Weights of a small image captioner.
Training: adamw at rate 0.0013, batches of 64.
Rows from block 5 of the image encoder of a small image captioner, named by matrix and row number. Rows with one number belong to one channel. Each number is 128 + 32 x the weight over its row's rms, rounded and kept within 0 to 255. All counts start at 0. Numbers have three digits each.
After each channel's rows are labels from the 100 images, of 14976, where the channel reaches its highest value: "top examples" is what is common among them; "place" is the part of the image that holds the peak. Only what is clearly more common there than usual is listed. The data: photos of plants and fungi (iNaturalist). In brackets: how many of the 100.
# convs0: expand 3x3 conv (encoder.blocks.5.convs.0.weight, 256x64x3x3, each kernel summed), inputs 0-63
# convs1: project pointwise conv (encoder.blocks.5.convs.1.weight, 64x256x1x1, transposed), outputs 0-63

convs0.197:107108117115153147157082132087181138082153128138097160093215179096118140082095135136137116163132097134113145171142081061113135152108130153156128054166114146157144123099107120180172092144190100
convs1.197:158116145097193150091134198135182088161169096109160092136179166127173162130138099148051099117131085121112129091100134136138173092126119189090112173138126128097068160154173133110148160131122130
top examples: class Liliopsida (27)
place: centre (37)

convs0.103:117169129109160137106184151205063137188107162109132174124080090107156110168141154087179068127131147121153135073123147122111138127140147144122151158086063116104072132089104070090120136126114116
convs1.103:124091104127153117099111128102075155103097067103114156164107121105128134157150161145126094157126133144155099159088135081165140138099102092140137132103187092162129164127066179048213162142082097
top examples: order Lamiales (28)
place: centre (44)

convs0.148:155145128149095095148164026116115096147125142099165093156106133088097153176157093108100138114079154084159126090137125125085133151126110093101097153098188131162142191178127056121114154109101159
convs1.148:180124160108068094184108138111136086091110107143072108087132138193097152102072141136090137170099090142160110138109136065133075120145132149135146071096141137174157072155080135145134069119129141
top examples: order Asterales (28)
place: centre (53)

convs0.142:119109073119160109143129124095170149086108127148102110142149157129149198107161095198127136162117131075104181105138141092082192169121124142133072126119172116162065140133108135159165190131187154
convs1.142:127121090053094137131098091133116141140062175136115073112125132141114145109116113069065119151127157145144118104116109140195142072149120141119094130113141155058096127139224144116129151182110172
top examples: family: Asteraceae (29); order: Asterales (29); order Ranunculales (28)
place: centre (43)

convs0.192:137201139135127149149163060142139087166117148129154147134142142101142151178195137143128137099077143138156160061139089151087139121118128143087104174067167154194099156200128088109135115109133104
convs1.192:086092187130062160184110084108123132025133118100117149118166140157097170172148068142145086155087086148128084151079124143115096119192144138127145116142129129168117145118111133112173095135121123
top examples: order Asterales (33); order Ranunculales (27)
place: centre (48)

convs0.162:099070167112188147158072118107190156057134155126111156108189167147101151078083120167114123101137090137105162180104104082103122148116113108150101103167137148148131103115089122188165116148169112
convs1.162:128137172167167161103123170115134116179095085176143072105142119088197121135174109105113098120172098110097147105142178157137171152106149121156084216153122157169081127130113132169121149181096132
top examples: class Liliopsida (26)
place: centre (36)

convs0.190:178157120128097140128182090178111135159143118078172097145136093092135173161188141132157156102068188096124159082123156177073142115114092091083101172090165090110139131139136122120112106140085085
convs1.190:100182203131118141079074131147115143091174153050117165112117092120145114160133100121129132156051182160130155118128085098138154168132110152134136134121173159144116152095125116117192079135146193
top examples: order Lamiales (26)
place: centre (46)

convs0.191:129163148112090124129153165154055129196099103106137171118079103091158113139185125120156068083117130130155127095135142136155121123117165117086187211071080146125111139128160135078141111174104109
convs1.191:174105149109135132098183143142108109091146102149122129218135086141121237122149154145109104110113140170085101147121113111140162109173088150150147095096137080119133160087086136079170123072153140
top examples: order Lamiales (28)
place: top centre (34)

convs0.143:138115087155174137168142095149135108131111147151151113121119133103150156151157067175129137157145133120141180096116160101057193194099105113097090138075115137171025131145099078137121153126157134
convs1.143:142046139101103150117065141103145127102065094141163076107163123149168158120147137043107087151106094134078088140148114107197109147169090147121110144115166118150095151117184149141165103144126121
top examples: order Asterales (34); order Ranunculales (26)
place: centre (34)

convs0.71:074085133127155118128091157091161137075177106155080126095149188116126107088039112102079138140137090134093117154089112093126069156120139119173124069184118109110152144107073120174140120135147129
convs1.71:143116145106174174107131162082162088142112128162197099154134147149133088094162148101061056116168092150087156096087171146145143150084103129103121149099131161131110122104149117166169088184120184
top examples: class Liliopsida (25)
place: centre (33)

convs0.89:110098114104148122156148091142159099114106141170165116118117143109153134141169058139082148155154112059144117111108158106087163200123098103131104160092125096172074175156094069139090197155146167
convs1.89:132105149117118129104135064116139099141104125107135095099097103204120171108130137083061109119146100149156122103168178101221106100143105123133097099166159150116065140111130216148165160108126126
top examples: order Asterales (32); family: Asteraceae (28)
place: centre (50)

convs0.159:095077110108162122167088141103195117073157127123084146079149160086137106090052072102077147167172078114096101168106095107121131135123123149133131103181082132143131109092125117174127106114165163
convs1.159:093097160173169110072087207134087128146110110179169071164180168139156139115171136118054129123136089111109132127129160134126191162119129083116132182139088160177119148104137130141134133173151118
top examples: class Liliopsida (27)
place: centre (34)

convs0.116:128182136156127112133164148185054112135122142108156169125112103101140105175150133094197088079142141086121140098112169171152131119120163108070175178071079085119108104111134085098081114146105107
convs1.116:193105103128152122096149142118107087137163107107123102148064157146133212131163100089128127113103128174150137130115094104113093115161158103190135114092218120075159183090164129129166151110125090
top examples: order Lamiales (26)
place: centre (46)