config.toml
model = "image captioner"
dataset = "photos of plants and fungi (iNaturalist)"
train_examples = 90422
image_size = 64
crop_scale_min = 1
horizontal_flip = true
translate = 0.06
tokenizer = "word"
vocab_size = 1482
encoder_arch = "efficientnet_v2"
encoder_norm = "batchnorm"
encoder_activation = "relu6"
encoder_channel_attention = "se"
encoder_depths = [3, 3, 3]
encoder_kernel_size = 3
encoder_stem = "single"
encoder_expansion = 4
encoder_widths = [32, 64, 128]
fusion = "cross_attention"
label_smoothing = 0.1
decoder_width = 256
decoder_layers = 8
decoder_norm = "layernorm"
decoder_norm_position = "pre"
decoder_activation = "silu"
decoder_mlp_ratio = 4
decoder_head_dim = 16
decoder_fused_qkv = false
decoder_bias = "all"
decoder_qk_norm = false
decoder_parallel_block = true
decoder_inner_norm = false
decoder_drop_path = 0.15
decoder_kv_group_size = 2
decoder_positions = "rope"
decoder_cross_attention_every = 2
decoder_tie_embeddings = true
init = "orthogonal"
residual_init = "none"
optimizer = "adamw"
learning_rate = 0.0013
beta1 = 0.9
beta2 = 0.95
eps = 1e-06
max_grad_norm = 0.5
max_steps = 4700
batch_size = 64
epochs = 3.3
lr_schedule = "cosine"
final_lr_fraction = 0
warmup_steps = 140
weight_decay = 0.2
Rows from block 5 of the image encoder of a small image captioner, named by matrix and row number. Rows with one number belong to one channel. Each number is 128 + 32 x the weight over its row's rms, rounded and kept within 0 to 255. All counts start at 0. Numbers have three digits each.
After each channel's rows are labels from the 100 images, of 14976, where the channel reaches its highest value: "patch colour" is the nearest of a few named colours to the mean colour under the peak. Only what is clearly more common there than usual is listed. The data: photos of plants and fungi (iNaturalist).
# convs0: expand 3x3 conv (encoder.blocks.5.convs.0.weight, 256x64x3x3, each kernel summed), inputs 0-63
# convs1: project pointwise conv (encoder.blocks.5.convs.1.weight, 64x256x1x1, transposed), outputs 0-63

convs0.8:136148156102103155117080164117123127123114128090094142125148127151111159124110180163136106107028104203143126145122106173169092097098138133119149126170097160114171070102130157106204071121104078
convs1.8:173094125076112166057146156144151139133131120120116124163136095168097141055126096159184120168112109164140126154133198173141154084123165154081165135126167113160138126141174171164153113133051130
patch colour: cyan

convs0.69:118180153117125093111202170205050140187113144105114179139092119103153121164175151110160074063123156139130143085087118154131101116164140104082137140099092138124111149138137146103173113137099101
convs1.69:099151146138133104088197145137088139122141105120106113180089126126117210113131123156153083088149094086157076161126074125181081096129114062140080140074110118162147136128165138098174171155118102
patch colour: pink

convs0.141:125186139120081178112141114107094109171132140115143126134125117099103134151190142156156123127058103126222149098103092143119130079140120130102102146069197166157176084153176132109133096110104079
convs1.141:139138131117101127168179119130181164080156108064106199123149137189113190129126137129131149146117136164126152117151074115095107089142128106108139105122124147149134151109147148131167103026054076
patch colour: white

convs0.216:077126155126142182132095174128197160098147112153113142129124168154122150097175127160111096096124134156118193133104080101090167167093133066124118114108065086122132140088056115175163115155173129
convs1.216:058168202138125136114137145099133129150158139143079128133131103143191090137160154129115084113146058171138142132130121095192099142114168152104046106130151108181092073150131148185154106114126120
patch colour: grey

convs0.180:174116112163097102105143176184062131189106093136183126125085081140182085146148115109150112113160135106126108117135168152164106107157170073105178160119094094088122154153105145101125152195093149
convs1.180:174119057077172107135133079108069114124206156109094110124131160120079186143125093148122115119135138121081025141048150111109142139122111135115096133107127090151113098110121129120126111166123153
patch colour: pink; purple

convs0.109:141087143132187147100127072129123093133104101119163038119139162119121150175166089158089145145150112129146092087139121102098215108149122150119104169082186091154131171143084108099137178142128157
convs1.109:110080128103106190164057104178161126088091122092151159095186128133107178115088086086108058143121074172143085112113105107167097157160143137114135127116169181098129130099087144128110095123133129
patch colour: red

convs0.184:167169156155093139126160083159111158151080116115162129165099076078125163154159125143166096084097181112120136130121148172120115111132120052114154153100184093132189146148160089071132099159083092
convs1.184:128165109185096132169172082094180117082127129123137131069150128160144112122093122106101155150073115163141087165066103146087077185108098174137148127084123075134109076097142143109114138121138194
patch colour: pink

convs0.178:139183133160110114144198121197101133194102151113134148143112112113150136184131155138122130074096184087140189078118151164110122124160096086072140142096117112141093111135135042088099138134106127
convs1.178:125102133163089132179141130107163080109147126101145152133045137093154192128142126124162108110157114163145145185109093085139135095141160131144169134076202130141168133164129196115178122174157079
patch colour: cyan

convs0.171:150144163117077140115145153170052134156102092110123145156087084144174078166125130134137068081139120151108109138120147145172092082173150107111198168079116106098172155108158146087115133160076099
convs1.171:133127100095075172068202087115118134111174123147137087147092089106098172135143142197152101165157160124086092107095113133163164100129140132165115146077181110122159126115104151073114112069085123
patch colour: pink

convs0.104:136153142147094088167161066153097100137113150109192070127101110107122141193171096130093170119095147090150144093133152128110109180136114077099120153064165117165107177159121051094101135133108139
convs1.104:149147133104119170130081073139167110154119106133105115089170184095121186146110140122110120156098149148216146172066152145142104143125146183090124076126150126106124106136081202136174121117123066
patch colour: orange; red

convs0.76:163195111158107118155158056146120114127098160110146084157092167067146150156170127134119143118074148113134167076136121123100140159124106112076092144091187139185120144190129078096080154113114100
convs1.76:103140146170059089122114113126154138073166095136165127081120154174145183147119104140143152164126107105155112149138150104084114102176173184165122114146107109124171093122124081102140031096161082
patch colour: purple

convs0.60:138086133086104133100112096090153085130122065100177121107114126142137156149133081098067108171181057177165063128128132118156139079108133172124148190102201166119134158142135145121157139152120141
convs1.60:177076108141193157114129072132178144105103144152131152119156151079090160123158106209124171174117087136146122136116127166106156118122093129159196115120098086159152124110083137165090104133174185
patch colour: pink

convs0.122:117149145137098141146147065105097095137130146104117086118166138115092173157124184192159164112051124109180142111129053123106139098128105133151096102124226137145150083143129090120139079098122099
convs1.122:162129096135105109148146147106167100077157099104122159100169125143090116129105086125166135188081134185200138174128088121107116112135139131103111118131078176158154054161114128156138067053135097
patch colour: cyan

convs0.230:159093178104083148105099138106112093168102084122129134153118138191101090113090160120094119104075125168147144145162129170195073110139151120119199129137146121061190116116161137119181095133083112
convs1.230:174071156095122105108144146063156109110153099136161148094147069204157146128166124132156107151151112177097122154097151170142140060120198159077142176130183152144134137147157172137141121156102134
patch colour: cyan; white

convs0.213:151177140130093090144157114210043148192109138080126138139118118122146110173128115128167129086143154135098168077128152158108101156134128097105128175096088111147120154141107043080084110126093134
convs1.213:128081115140112102143122103132121142111171102093177143128111132068160215143139096150085105109159130159222114118107125114135112087171105091163173048098129135113162107123103150110172175159104134
patch colour: purple; pink

convs0.16:167180144131143108091165151189058139185118117102135140138068096129156090202139141084146104083122130138144136106148140168149103103154172094106164165096082089082125158119157087085138121142077122
convs1.16:136116124115127153120131117105111105119195118166121121168112109051108169108115135120123094103129171118113062147039121132099117092139079097138208077093167102127123117128161123107189190085122123
patch colour: cyan

convs0.87:163185106141094119108137150163110096189139131101141139177120122109147123145165170134186105075049167159174171070162094154138120094142127103094146138085148165134129106149144132093141066112104068
convs1.87:145115118116116158076182145112104134058146103098123155125160127107102204146172144121139099158154106186108091132098119114039178112107145091116145077117144102158151096153180185117103077112134119
patch colour: cyan; white

convs0.90:194164142126125116118114126182071066176129103084160122111075084125133118192136069098139152126125147155154110102121150156161114101145152114077151170109197147131161136161153084077132097158087143
convs1.90:126113130151094117115176065120129138123196173149115147107157125136073187115129081112126116121127118149118055111107137066055098104136091100140184115115149138195137089089085145160119160082141146
patch colour: purple; pink

convs0.9:151149155126085135139096050127156073127135133106127091118143150116060153149135160172086131154052147115166125134147099143104113107135127153122097102137230184156145112185148108122161112078113098
convs1.9:099089111115104157182100096074129119138141164104099130078162156137124137106143081144104172142076093173151128154081080079103124134090148164076127095089137210165145086111111139101107091097078120
patch colour: yellow

convs0.236:119151158113060079087124144182076093199142119118139144132083066160150095198101127100139125074121130149154106105105135161166121092158116136089185141101178155096141148157138121089121114136072118
convs1.236:150144118117132130090156091111110168142146175108074119143113154118128212114178131136108071155149119116075076127164090093054156094133139142153157122075122154150132125044124200123140142117123095
patch colour: purple; pink

convs0.83:139203116144092110150161066155113073138125134099177134130108126082134153162162092157136113124094149119132170078175115121071153128142111064080105168082176140165133167177113067116108159126140131
convs1.83:133102152093095160163052163110114132115126119102091102115123110124113156135189096109114125199062122160147108095093126078090073148157091157148092090112085102141193111071091125128121098093100129
patch colour: pink

convs0.207:181185160103131129116172076162106139171114161089140125133121084089170128184167129111189142095119182158143150064147145143149108105163139090080163127067150128152094177189115117113108115150108120
convs1.207:105077129146118130195132148146117129118114145075082101136108092124101159075072092146073109153116126140169073162068090050136143129134084088127122141112134159136170079082161097080169117125132143
patch colour: purple; pink

convs0.0:131128153170091114138127062150097087148104149155161027150106092145097111191130089127129161111046168117148137090127147129125156157161090106080125142086171132142147150196122088123108150120129114
convs1.0:167116126122118139192096096161115125128148155094133176126121170179169138136083101121112082181115129116193110105059112079122097120127157130099146166121101210169086117144176172103159108085126154
patch colour: pink; purple

convs0.160:135190141110094146118096127099116105143157115083131163117131148144093148134112187171165098108045143156154133119153082167147078057156168154147133109153143149134167072143159129099146086125102048
convs1.160:166120144108157118116194103116132095086167111088175102090164083111092167097127144140122112203141125144123072159157130152048100105101147099113159166108178157127120129140126133151139078084060160
patch colour: cyan; white

convs0.115:161171123151094072173130091172115101138109150134172104172149094124137158169160116186147166128059151113132173086128145144098150130146090108081129161120148154147123134228139072104086149110103140
convs1.115:111102125197123111149128079185159093056193143077115087111107155105105201119160085111107111117067133114117114136102151068094119099137144144127156140122134178123173132115117149151188079115134146
patch colour: purple

convs0.92:138138153089122149102088176112151133130139117108091187157120121172127094140094145111110121087045082186133129157120105156197091084146155136110178118160114175112188104121158155153171099117081083
convs1.92:147103175114149128083119135123184109105135100143162089109167094110120098069177104155085130165137161158082132193159189133112111076127161168085149159103129141166144157181155117135102104124061172
patch colour: white; cyan

convs0.146:143135114091113172128081133103123103142125110100147174135127111157077167148113172140133130110063134192186109135200107159131101097118178158115145121102141170110168092120135110090145076056075076
convs1.146:142118155096139123135177125081127093064100125130136144110131082139081113109099105100191140191107132183107128148098112127113113081121117145043191105122177175146182135164139129180172084130126147
patch colour: cyan

convs0.120:082053144087143159140071144091173168098098113148138148103181196109116144077118125124096134118146091159116112155104112074130152183109138145154160105176112125142122161085079112175160133133182167
convs1.120:128085139113220184105138177082174106146090128170111124176183140114164137103164118137110092149177066137087158155139141141179163079102129155094131191133101145122088125138126128107139114173148119
patch colour: green

convs0.240:133135114139111143097179126209069143203107102128153136136083104128177135166157139112151081086136160131142160076128097179174119086118123101115159137078100145125108145133155116077187079153110085
convs1.240:128120098118138112169162122150125116100135167116073220155123104076121167116137083181123132147149108118134005132057097098125112157155069106109127143109124114117121103093130106106131104144105165
patch colour: pink; purple

convs0.181:104134156137141166093096185135130166114131081100102145119145140142131082108065141110168130086100119188116102183114093143169064107140147118123185097144087159111169087110161185109150065111101080
convs1.181:165081133101105165095137154040181165087129101106149100135182125122152134094115069126131115165157109130057132171119133171123122111084166134087134165127155106136113156185145127167151067156109171
patch colour: white; cyan

convs0.39:092055166100174164111081109107164118096130067120147129118127141132116098114102105110114130118139054176096070198108098097147102129128139122166169036138158129100165152133126134148173107157130110
convs1.39:123151115040169212099120105090152081104119099175127087119167143130155130093124115142093093152129049158142120127084126112119173107124155139126117217112116167153115168127163152166162118139138130
patch colour: cyan

convs0.153:154178080164111133132106081109172092148170136100120141119149139146087169138154170161149142115059164148185162106169104109078118080114148140120105103122182173176131098177135133146138110057135079
convs1.153:095124147065073084185097130169157130134125103125144108120138106105155094096056091120073180181115098142146129144110110179082122157158121143112157117104150166180120061111159150139101092077150154
patch colour: cyan

convs0.193:184133160121118110074132123192081150178078127117140147161110117105185116175143122092117099077120142122105126095120155187172101065151132085084165155081144119091141146130116098081143126156066101
convs1.193:154103146117102152143166060129137100109195144140167139150109077065076153149101135153113091178123115093123073143059117149129116122119097097122118132055180127162182095142156132152145137180096102
patch colour: purple; pink

convs0.74:146155143131116126087155172195056116190055130126126155161104081130149091185149140105143106081137140159158134072121124182175109102145147096113161154107079119100129122128163086086121117138077099
convs1.74:179131169124149148148134091139123156095181121090117139112071109094132202116171105140143045103143163111121097144101145083142155118136122055098157152032175112125138113115150179119114120140124150
patch colour: pink

convs0.208:116065150111149159135071139084167127086155101142125144095177157093110168081095107121100149186180072125123110171090137061124118146087140128181118075190137111118138129109097128166172107150152113
convs1.208:110079109104190189115132136110128091152114114148173085133129144136165141124190108134064090139183064103120127154131159123130180157104101159124126185116136142130070187124170106148098136194105155
patch colour: yellow

convs0.217:141179140157087142119139102152094074201092098130142128177107074095143172165154160125162112121083139110184121095131094177157126092146137099088148171106173154107136116151174108079140096130063099
convs1.217:173098087096164145135149121135201145073190170093136146123097137154105198157147138115176130149114094175108058140077120128086142091103110096109136074122091085141137126117156133120080098082131144
patch colour: cyan

convs0.96:163168145115083119087133124188064117178110113099119133149077069131148095175116139083147101104141153147105108126137139176183083087193129093110155165096131115117172122119175099076138136153074111
convs1.96:165139130155129074139120111129096079153189180122155142147115119128154161127093110188144131173103134089111104134054091096126146108132093062138198088066184110134170154139111116147125163130089089
patch colour: cyan

convs0.227:158154173136088109124145118151074127170117132124099109142103114137156066163182101102175119037130125094093149105161147167149128137127073048113143181113120118159124175143105065116084142159124134
convs1.227:201133083159070121140108079174100095107138165100134157044160179125091149058135131139120086138120201153125099160132095108109172113169105127162123124160124148124139080079115165123131126125111107
patch colour: pink; purple

convs0.82:134138144134118145123152112179085131181074147099161136169102114104146165170174131147163136108139118135154151039125150141104129133115136138094127155034107107168082184168106058085137110144094146
convs1.82:129098192114095136152072103167135126071120119108115153117135125112120155173122063182103099158154147159178091167023089110171104121170141104095131112101155110083142119159083115116154130149153115
patch colour: grey

convs0.97:141161091162143072123222118118105135100175160131113117125122154105117194133166152136182118048116173073137197090140152167076140133140141081112105130117111104094115159135148142108092132108101141
convs1.97:113129144091143126143078136151151117152195092114100135166095179109068120132149170155162154111108084145089086140140056103176142127146121138174143092168116165134104081114114087068195100132122083
patch colour: pink

convs0.239:123216161183095116124164180128119140145130139114084117151141133105141110162120199124191101082078150125119192120090138191128108085134090112117094091176113116128151092104159144108159076133111103
convs1.239:191105076101156111090134143136144149073185137140104144125118111080155131112131121150186125164133165078119094183178095103073140078119171060137109128112174125132130153197152157127133172138094141
patch colour: white

convs0.210:145135169119125136097138132165046143181083100126184156130084086110141116163131134113163083063164129158125105107124171164176125094170138100086190167098117125062136137120112136079132114137088092
convs1.210:160117100125108150047186074122144111107154144135163165150106064092091156123166123112157148134127085147108078157106171098195112150123136121099137098072150164180195166148129155165120148108133154
patch colour: purple; pink

convs0.27:157117189134092096098173111189058109197110103113169152142097090110156109181147114124167114082120141110138142085104155130122112114150151097089134172065173078111131165146121094094130113176093129
convs1.27:147115120167137091120146089113159106073119105125151125117074143083084158087087146135141142190184128102130139079073063120154119149192118117142167105061143158087136085119155159092167123096087127
patch colour: grey

convs0.232:157187130144069124146156098120146137155121141089139078174107132123112147183150190144164159071071158090173168088163093125077138122114092077086101135139200136114136106148122144098126123105105084
convs1.232:150111113106117153136128108139133060075203183108077157087139160105131143129132099139156121181076130152145119189095082083129112176147107119137159116125078095165145080166159128119152081070158125
patch colour: cyan

convs0.137:145191102121128099102168128171062092187111119048138125155071085127142106201149159108167113095131151139118139104175156163159109095168150118112160179102117115128152136147136106075113123110073123
convs1.137:197124132117165102132166063109125144142207098123116105168133140097128175122144124096127114135147178121109064135100100115099115115089143079140168118042122123150178135117165183101122111062099121
patch colour: pink; purple

convs0.79:125139086143095113106073177080142147106171116124080141147157152159076139124076203122124113122102188095071124159101128129131071129126145095160154107158105120067151103088108134195132140093158086
convs1.79:147131093100160111101147121108113157155167141088126109136121143131163082076121078091126086129141155146153154126164161179128171059105086159115081132116163138158147157200135162138153144155033176
patch colour: cyan

convs0.126:159180118174131106145151143144109157140157152090140130132092110105130092161156100078175124094167154077093113132179190128144113129137113076106126178116077095111127179134109111163070190150133205
convs1.126:121074099149131080106085131104096064116156093137100057109170164149096179118073133157170152138135094100086138128078133079130104104146118124176151131119182174130131091124185147121173167098101109
patch colour: purple; pink

convs0.231:175172072119151078114150190201046143155131102079123152141097110127165135140180138077158111098128144121119137119145147132166134136125152077085161167077083117117083154106088144086116107134099126
convs1.231:139056120147135133147107116127090168151201101109103174143150116054131143141134103168133118081146079109131110149110120088144145119157151108127156144087190097170148143062137118146095159153062061
patch colour: pink

convs0.110:125189139133128126082187139194046152159086129082135143143104087119170095178140129119156095107122132164109112098129158164170125103152151086108157151083074080134127162113152085089108099168094136
convs1.110:136084135197142139097131087177144132144170140121139124162067116078094190139135089176157082131151114108134095142104111069128093065120067116128111106087138119126143148067158111102138188093134092
patch colour: pink

convs0.150:152180166108114133134126139151105059186112112086102164166142149112096147126125175143135107085052137151147149127127079185147086068123164109129148128129138167161151104132159142096139091096088044
convs1.150:171157135122168108071137104095150159094139111098110128153167049118118168130101102154174169147114089177108081152142118128042158078128192115153138073176128117138108112162134132128149086162103112
patch colour: white

convs0.66:142125161090115142087166105207058127142102085118142169169097097085192116171166125077131112119146112137126154083102152130147148111137168047080155175126137134132139108169150119088147111142081140
convs1.66:126084144144126139158136099125110190103139116135061125116122150084013158150128110158155128123153105143114100112047052145105115098151144139134120097082108089143112105073140141149075134142088147
patch colour: pink