From a checkpoint of a small image captioner.
Training: adamw at rate 0.0013, 4700 steps, batches of 64.
Data: trained on photos of plants and fungi (iNaturalist), 90422 training examples.
Rows from block 5 of the text decoder of a small image captioner, named by matrix and row number. Rows with one number belong to one neuron. Each number is 500 + 50 x the weight over its row's rms, rounded and kept within 0 to 999. All counts start at 0. Numbers have three digits each. After the name is the row's rms in percent of the matrix's.
Before each neuron's rows are labels from the 100 texts, of 14976, where the neuron reaches its highest value: "tokens" is the input token at the peak. Only what is clearly more common there than usual is listed. The data: photos of plants and fungi (iNaturalist). In brackets: how many of the 100, against the usual share in percent.
# fc1: MLP up (decoder.blocks.5.mlp.fc1.weight, 1024x256), inputs 0-127
# fc2: MLP down (decoder.blocks.5.mlp.fc2.weight, 256x1024, transposed), outputs 0-127

tokens: "(" (52 vs 5.7); "-" (16 vs 1.4)
fc1.721 087:441496509556562491455528487525582502465455448485406424547583399544572613479483411601542530461540543520563435457570436556515558489430487468511564364516528511587529481491516511430435529468430525476546461603524499438454497561455545579461542485625444477582520548464536508454523476461341514454502516465497494490505462518514550576517548572399550483513582545521466487538549399510575450440474
fc2.721 090:485505511499545556449511501536473481501516531525514480419539561534528455464507447510477503498494530561534570532570520548481596476465528498474614593471494524575527579466556528510430530453476538463526539366472508562553583464518527481537549477510491486514537461473505548562509487593455462476523494473599503441422530470495446584513538524416328498530450588520469489525512500536534554460518

tokens: "(" (48 vs 5.7); "euonymus" (31 vs 0); "lycopus" (10 vs 0)
fc1.111 101:576539625480457485495538481555427475551524468591488573487454541510566417446442562414532601469557472522509520473480509441473483576636513514527497533497561447492539532493543419510531508528482607467443458510500453582482459453505496493544465523453517466491471428510498403462574535456549583443457503463561507481586449523470543624480494502456391537522459483469429506432497545501450494505386
fc2.111 100:512567453482419471578591551496508541527507430457556433434502506558585554514444442380654486553501516513539440465518475489417490529512512353456539526463548452437534461561488551509509527519568396517562547507423459473524435529396441449426520579509522394447501497539559590396473549503546454528538426528482409530515524555518443527519411510438468466519563503449483435481610398562510591469520

tokens: "order" (100 vs 5.8)
fc1.545 078:509530524412433432390450536581472433490527546546521532498438487529506524435541469464485439467548496580500572541488478587541436549620541453538552475550453517379430456483589512427583505446516515460496450413627546556459554479518498485536567521470512543474493508524451523493560526490498564447470455443507603491461556417592568552441402480531582601440525524496587466488418526501469396497446
fc2.545 070:491557445523589521456543455539430588471547543503473403434499401441414588430501540456533464530483527572526570502506559511467453489490474505575550471496442588490491445536412427516472544472593459416489516521567486594496482528489539472502548419461476390535515516434528430483522557431510452382489484527475511580423563484546501540452585431535512586444475555554582486551550517508478555509500

tokens: "(" (28 vs 5.7)
fc1.579 094:459480638535534426459518507507460555449440434487432558552489405528477454430492490466538505478494579440452580544507520487543470501457418445534452512482410529579553460509574585409429498547428527502472519450586525452536593479490545497553472507361458568426561528470462456584476510523536501506433537504611600433535439386493423511488445513483487455549479463507487537510498542476542536561498
fc2.579 095:502543507500477607517478541437456551465486586517441427516469486526468513642520496512597494520494575421435412390462453451549519393608540545463537586557573475495560573486538482492384564503433515507548585482462508494515333496433451452507536472497417536427549450400620513533444565455409581581508473479525464607534531521505586457474495556508480510498511487480461500523583501468431517508486

tokens: "(" (72 vs 5.7)
fc1.69 094:607530539473479414560526558651492491452516446527541462506435373505440445456501451541504463387515477543446547465470454538422586466522410477478516413430489537506524525539501427552503442547410483496553368495450383450425510541475458491466397471495494655472468507489414497568568488445563475503517502442574539546440508542508425539537540421505474509575585360491569522507459453502551626545495
fc2.69 087:433606465451545460377506494447449566521570501455505500507438533492567543533447608505424569485460450537394580432492494507482530547470548501509515494385491468512525475432477524520418494529495473460485493444472542472447427543497486464528554528540530439537499446438476559522532553484554505517594483563566457529410490499554467518413448572561590475522556523461587600498493540578519531538574

tokens: "order" (100 vs 5.8)
fc1.487 090:441444474488540459501482449556539500442500476512465562482521471539498483438505552532480440453503475425521543520501529535491486544461402452516621423427503508431549545486501513495510420559470491525507403560493526430572569479479568525487433486472547600378576521509594521415539526475578518500492617371494507446533551438431477482495527512504447455444386460441457442561452446485470520510440
fc2.487 086:507536424528498516470528393517530538451450550504417618501492526540602567518522535552522495356546481558485518480495485397412515557525460466499508497590476475478494498479527524396472549517409493522621452533413519495516535474543532437452457543508526496451443488512594474466482471569524388537419521466437543459488526475575451528516428543416423549426559457513542533457560458534494509546518

tokens: "(" (33 vs 5.7); "maianthemum" (30 vs 0); "thuja" (29 vs 0); "goodyera" (7 vs 0)
fc1.764 092:564563524443498497458496400455492436525416421540501507512542427438450530455425478460547470501477467460432528532473529431563591504558538566561473492546448502549492477472575479511545513467512563527606477483583445537458442487410538503489447436536493522484498495434571551537551403544480547458546505486554541477521434438648571528544562428457602474438581511542416508532489459539513477515552
fc2.764 096:486516451466475518442501514454455515466532519435520463521567503484511490469471412587552469566541489495465593582578569467451481449412442544456625531440477442433462549552506545511539541463473554575529562450456503504454607605460494483506451489566446468386443527473538524496503489503553401627580502588518488443578581517590540445523448474549481508403411491527469488486500564469435606550537

tokens: "(" (100 vs 5.7)
fc1.279 110:459501511458485544539508477486401517402408601447522500464459516515546527563561504526497480498479513558440473475476483549494507460594481521499446523439519465491505504502578605510522427561477355436466416551456481528541480482457523460593458525504540485474548455508527451480479429445413507517618612521475493545620466476414492479528505582517496497500490440568567533414582545504552520466435
fc2.279 107:554450481527540478516423527453483530531418549369492532545529484406455483533570463472532577470457441416532423501482503462541527527484534549455456522484414556463525587449454467503540538470499504624500513532467548506568476541528531488501507445493512493488451555486501504406494527510583526558559530480517545550462491552496494577458590472526449488451562570499509431456504477407455557418425

tokens: "order" (100 vs 5.8)
fc1.466 132:474546508479463465491492465524543471452475439469535510508517508463613536536450524484499469509460536578495530506486498549537466600504594540487518554514529453430560525541502490531574467395335523533435474480513523552494478445429479593566522490468479538488487569501496505442496502531558459494499474523450538538437485488551457525500492504413515565485534422440592470560493423555537402475589
fc2.466 124:535501557484466441476568467614439465435473495486595500553460546447522534519445471420454560493470528517507485429455433517409479523446514518577518532469444598446560440531457542515499456435450491512426517569475455522488547459445499544612556544470558537536478595495537513446485518529526497472545490458546513517424508548510504496476481529490471562486564497520434509504507501463494470406482

tokens: "(" (85 vs 5.7); "family" (15 vs 5.8)
fc1.92 081:520507557469436474490568570455476424515465511545496527448456393510537489558478451502559457495444474467448557491475493485471424488583416399553482412434571456473512503475419542542491412491477459500496522553636491436573609547534541441533414498631544528473441413528458583441536389519485505455525508531573525526411471520509562448422553502488494502540505445529480601437450426492533531493499
fc2.92 079:518521479441512464419476507472468440518617472517547497540475504534523506527460530361460579527498417458415483576486494436514437558494461504506559483488492416449506481438494543629413545504572474445525592465460408412372533541531510426481469459574458441482548455602479548428603469560542583542509493540448584520618501449570453446440509538589501449460502471480518468448442417536575506439548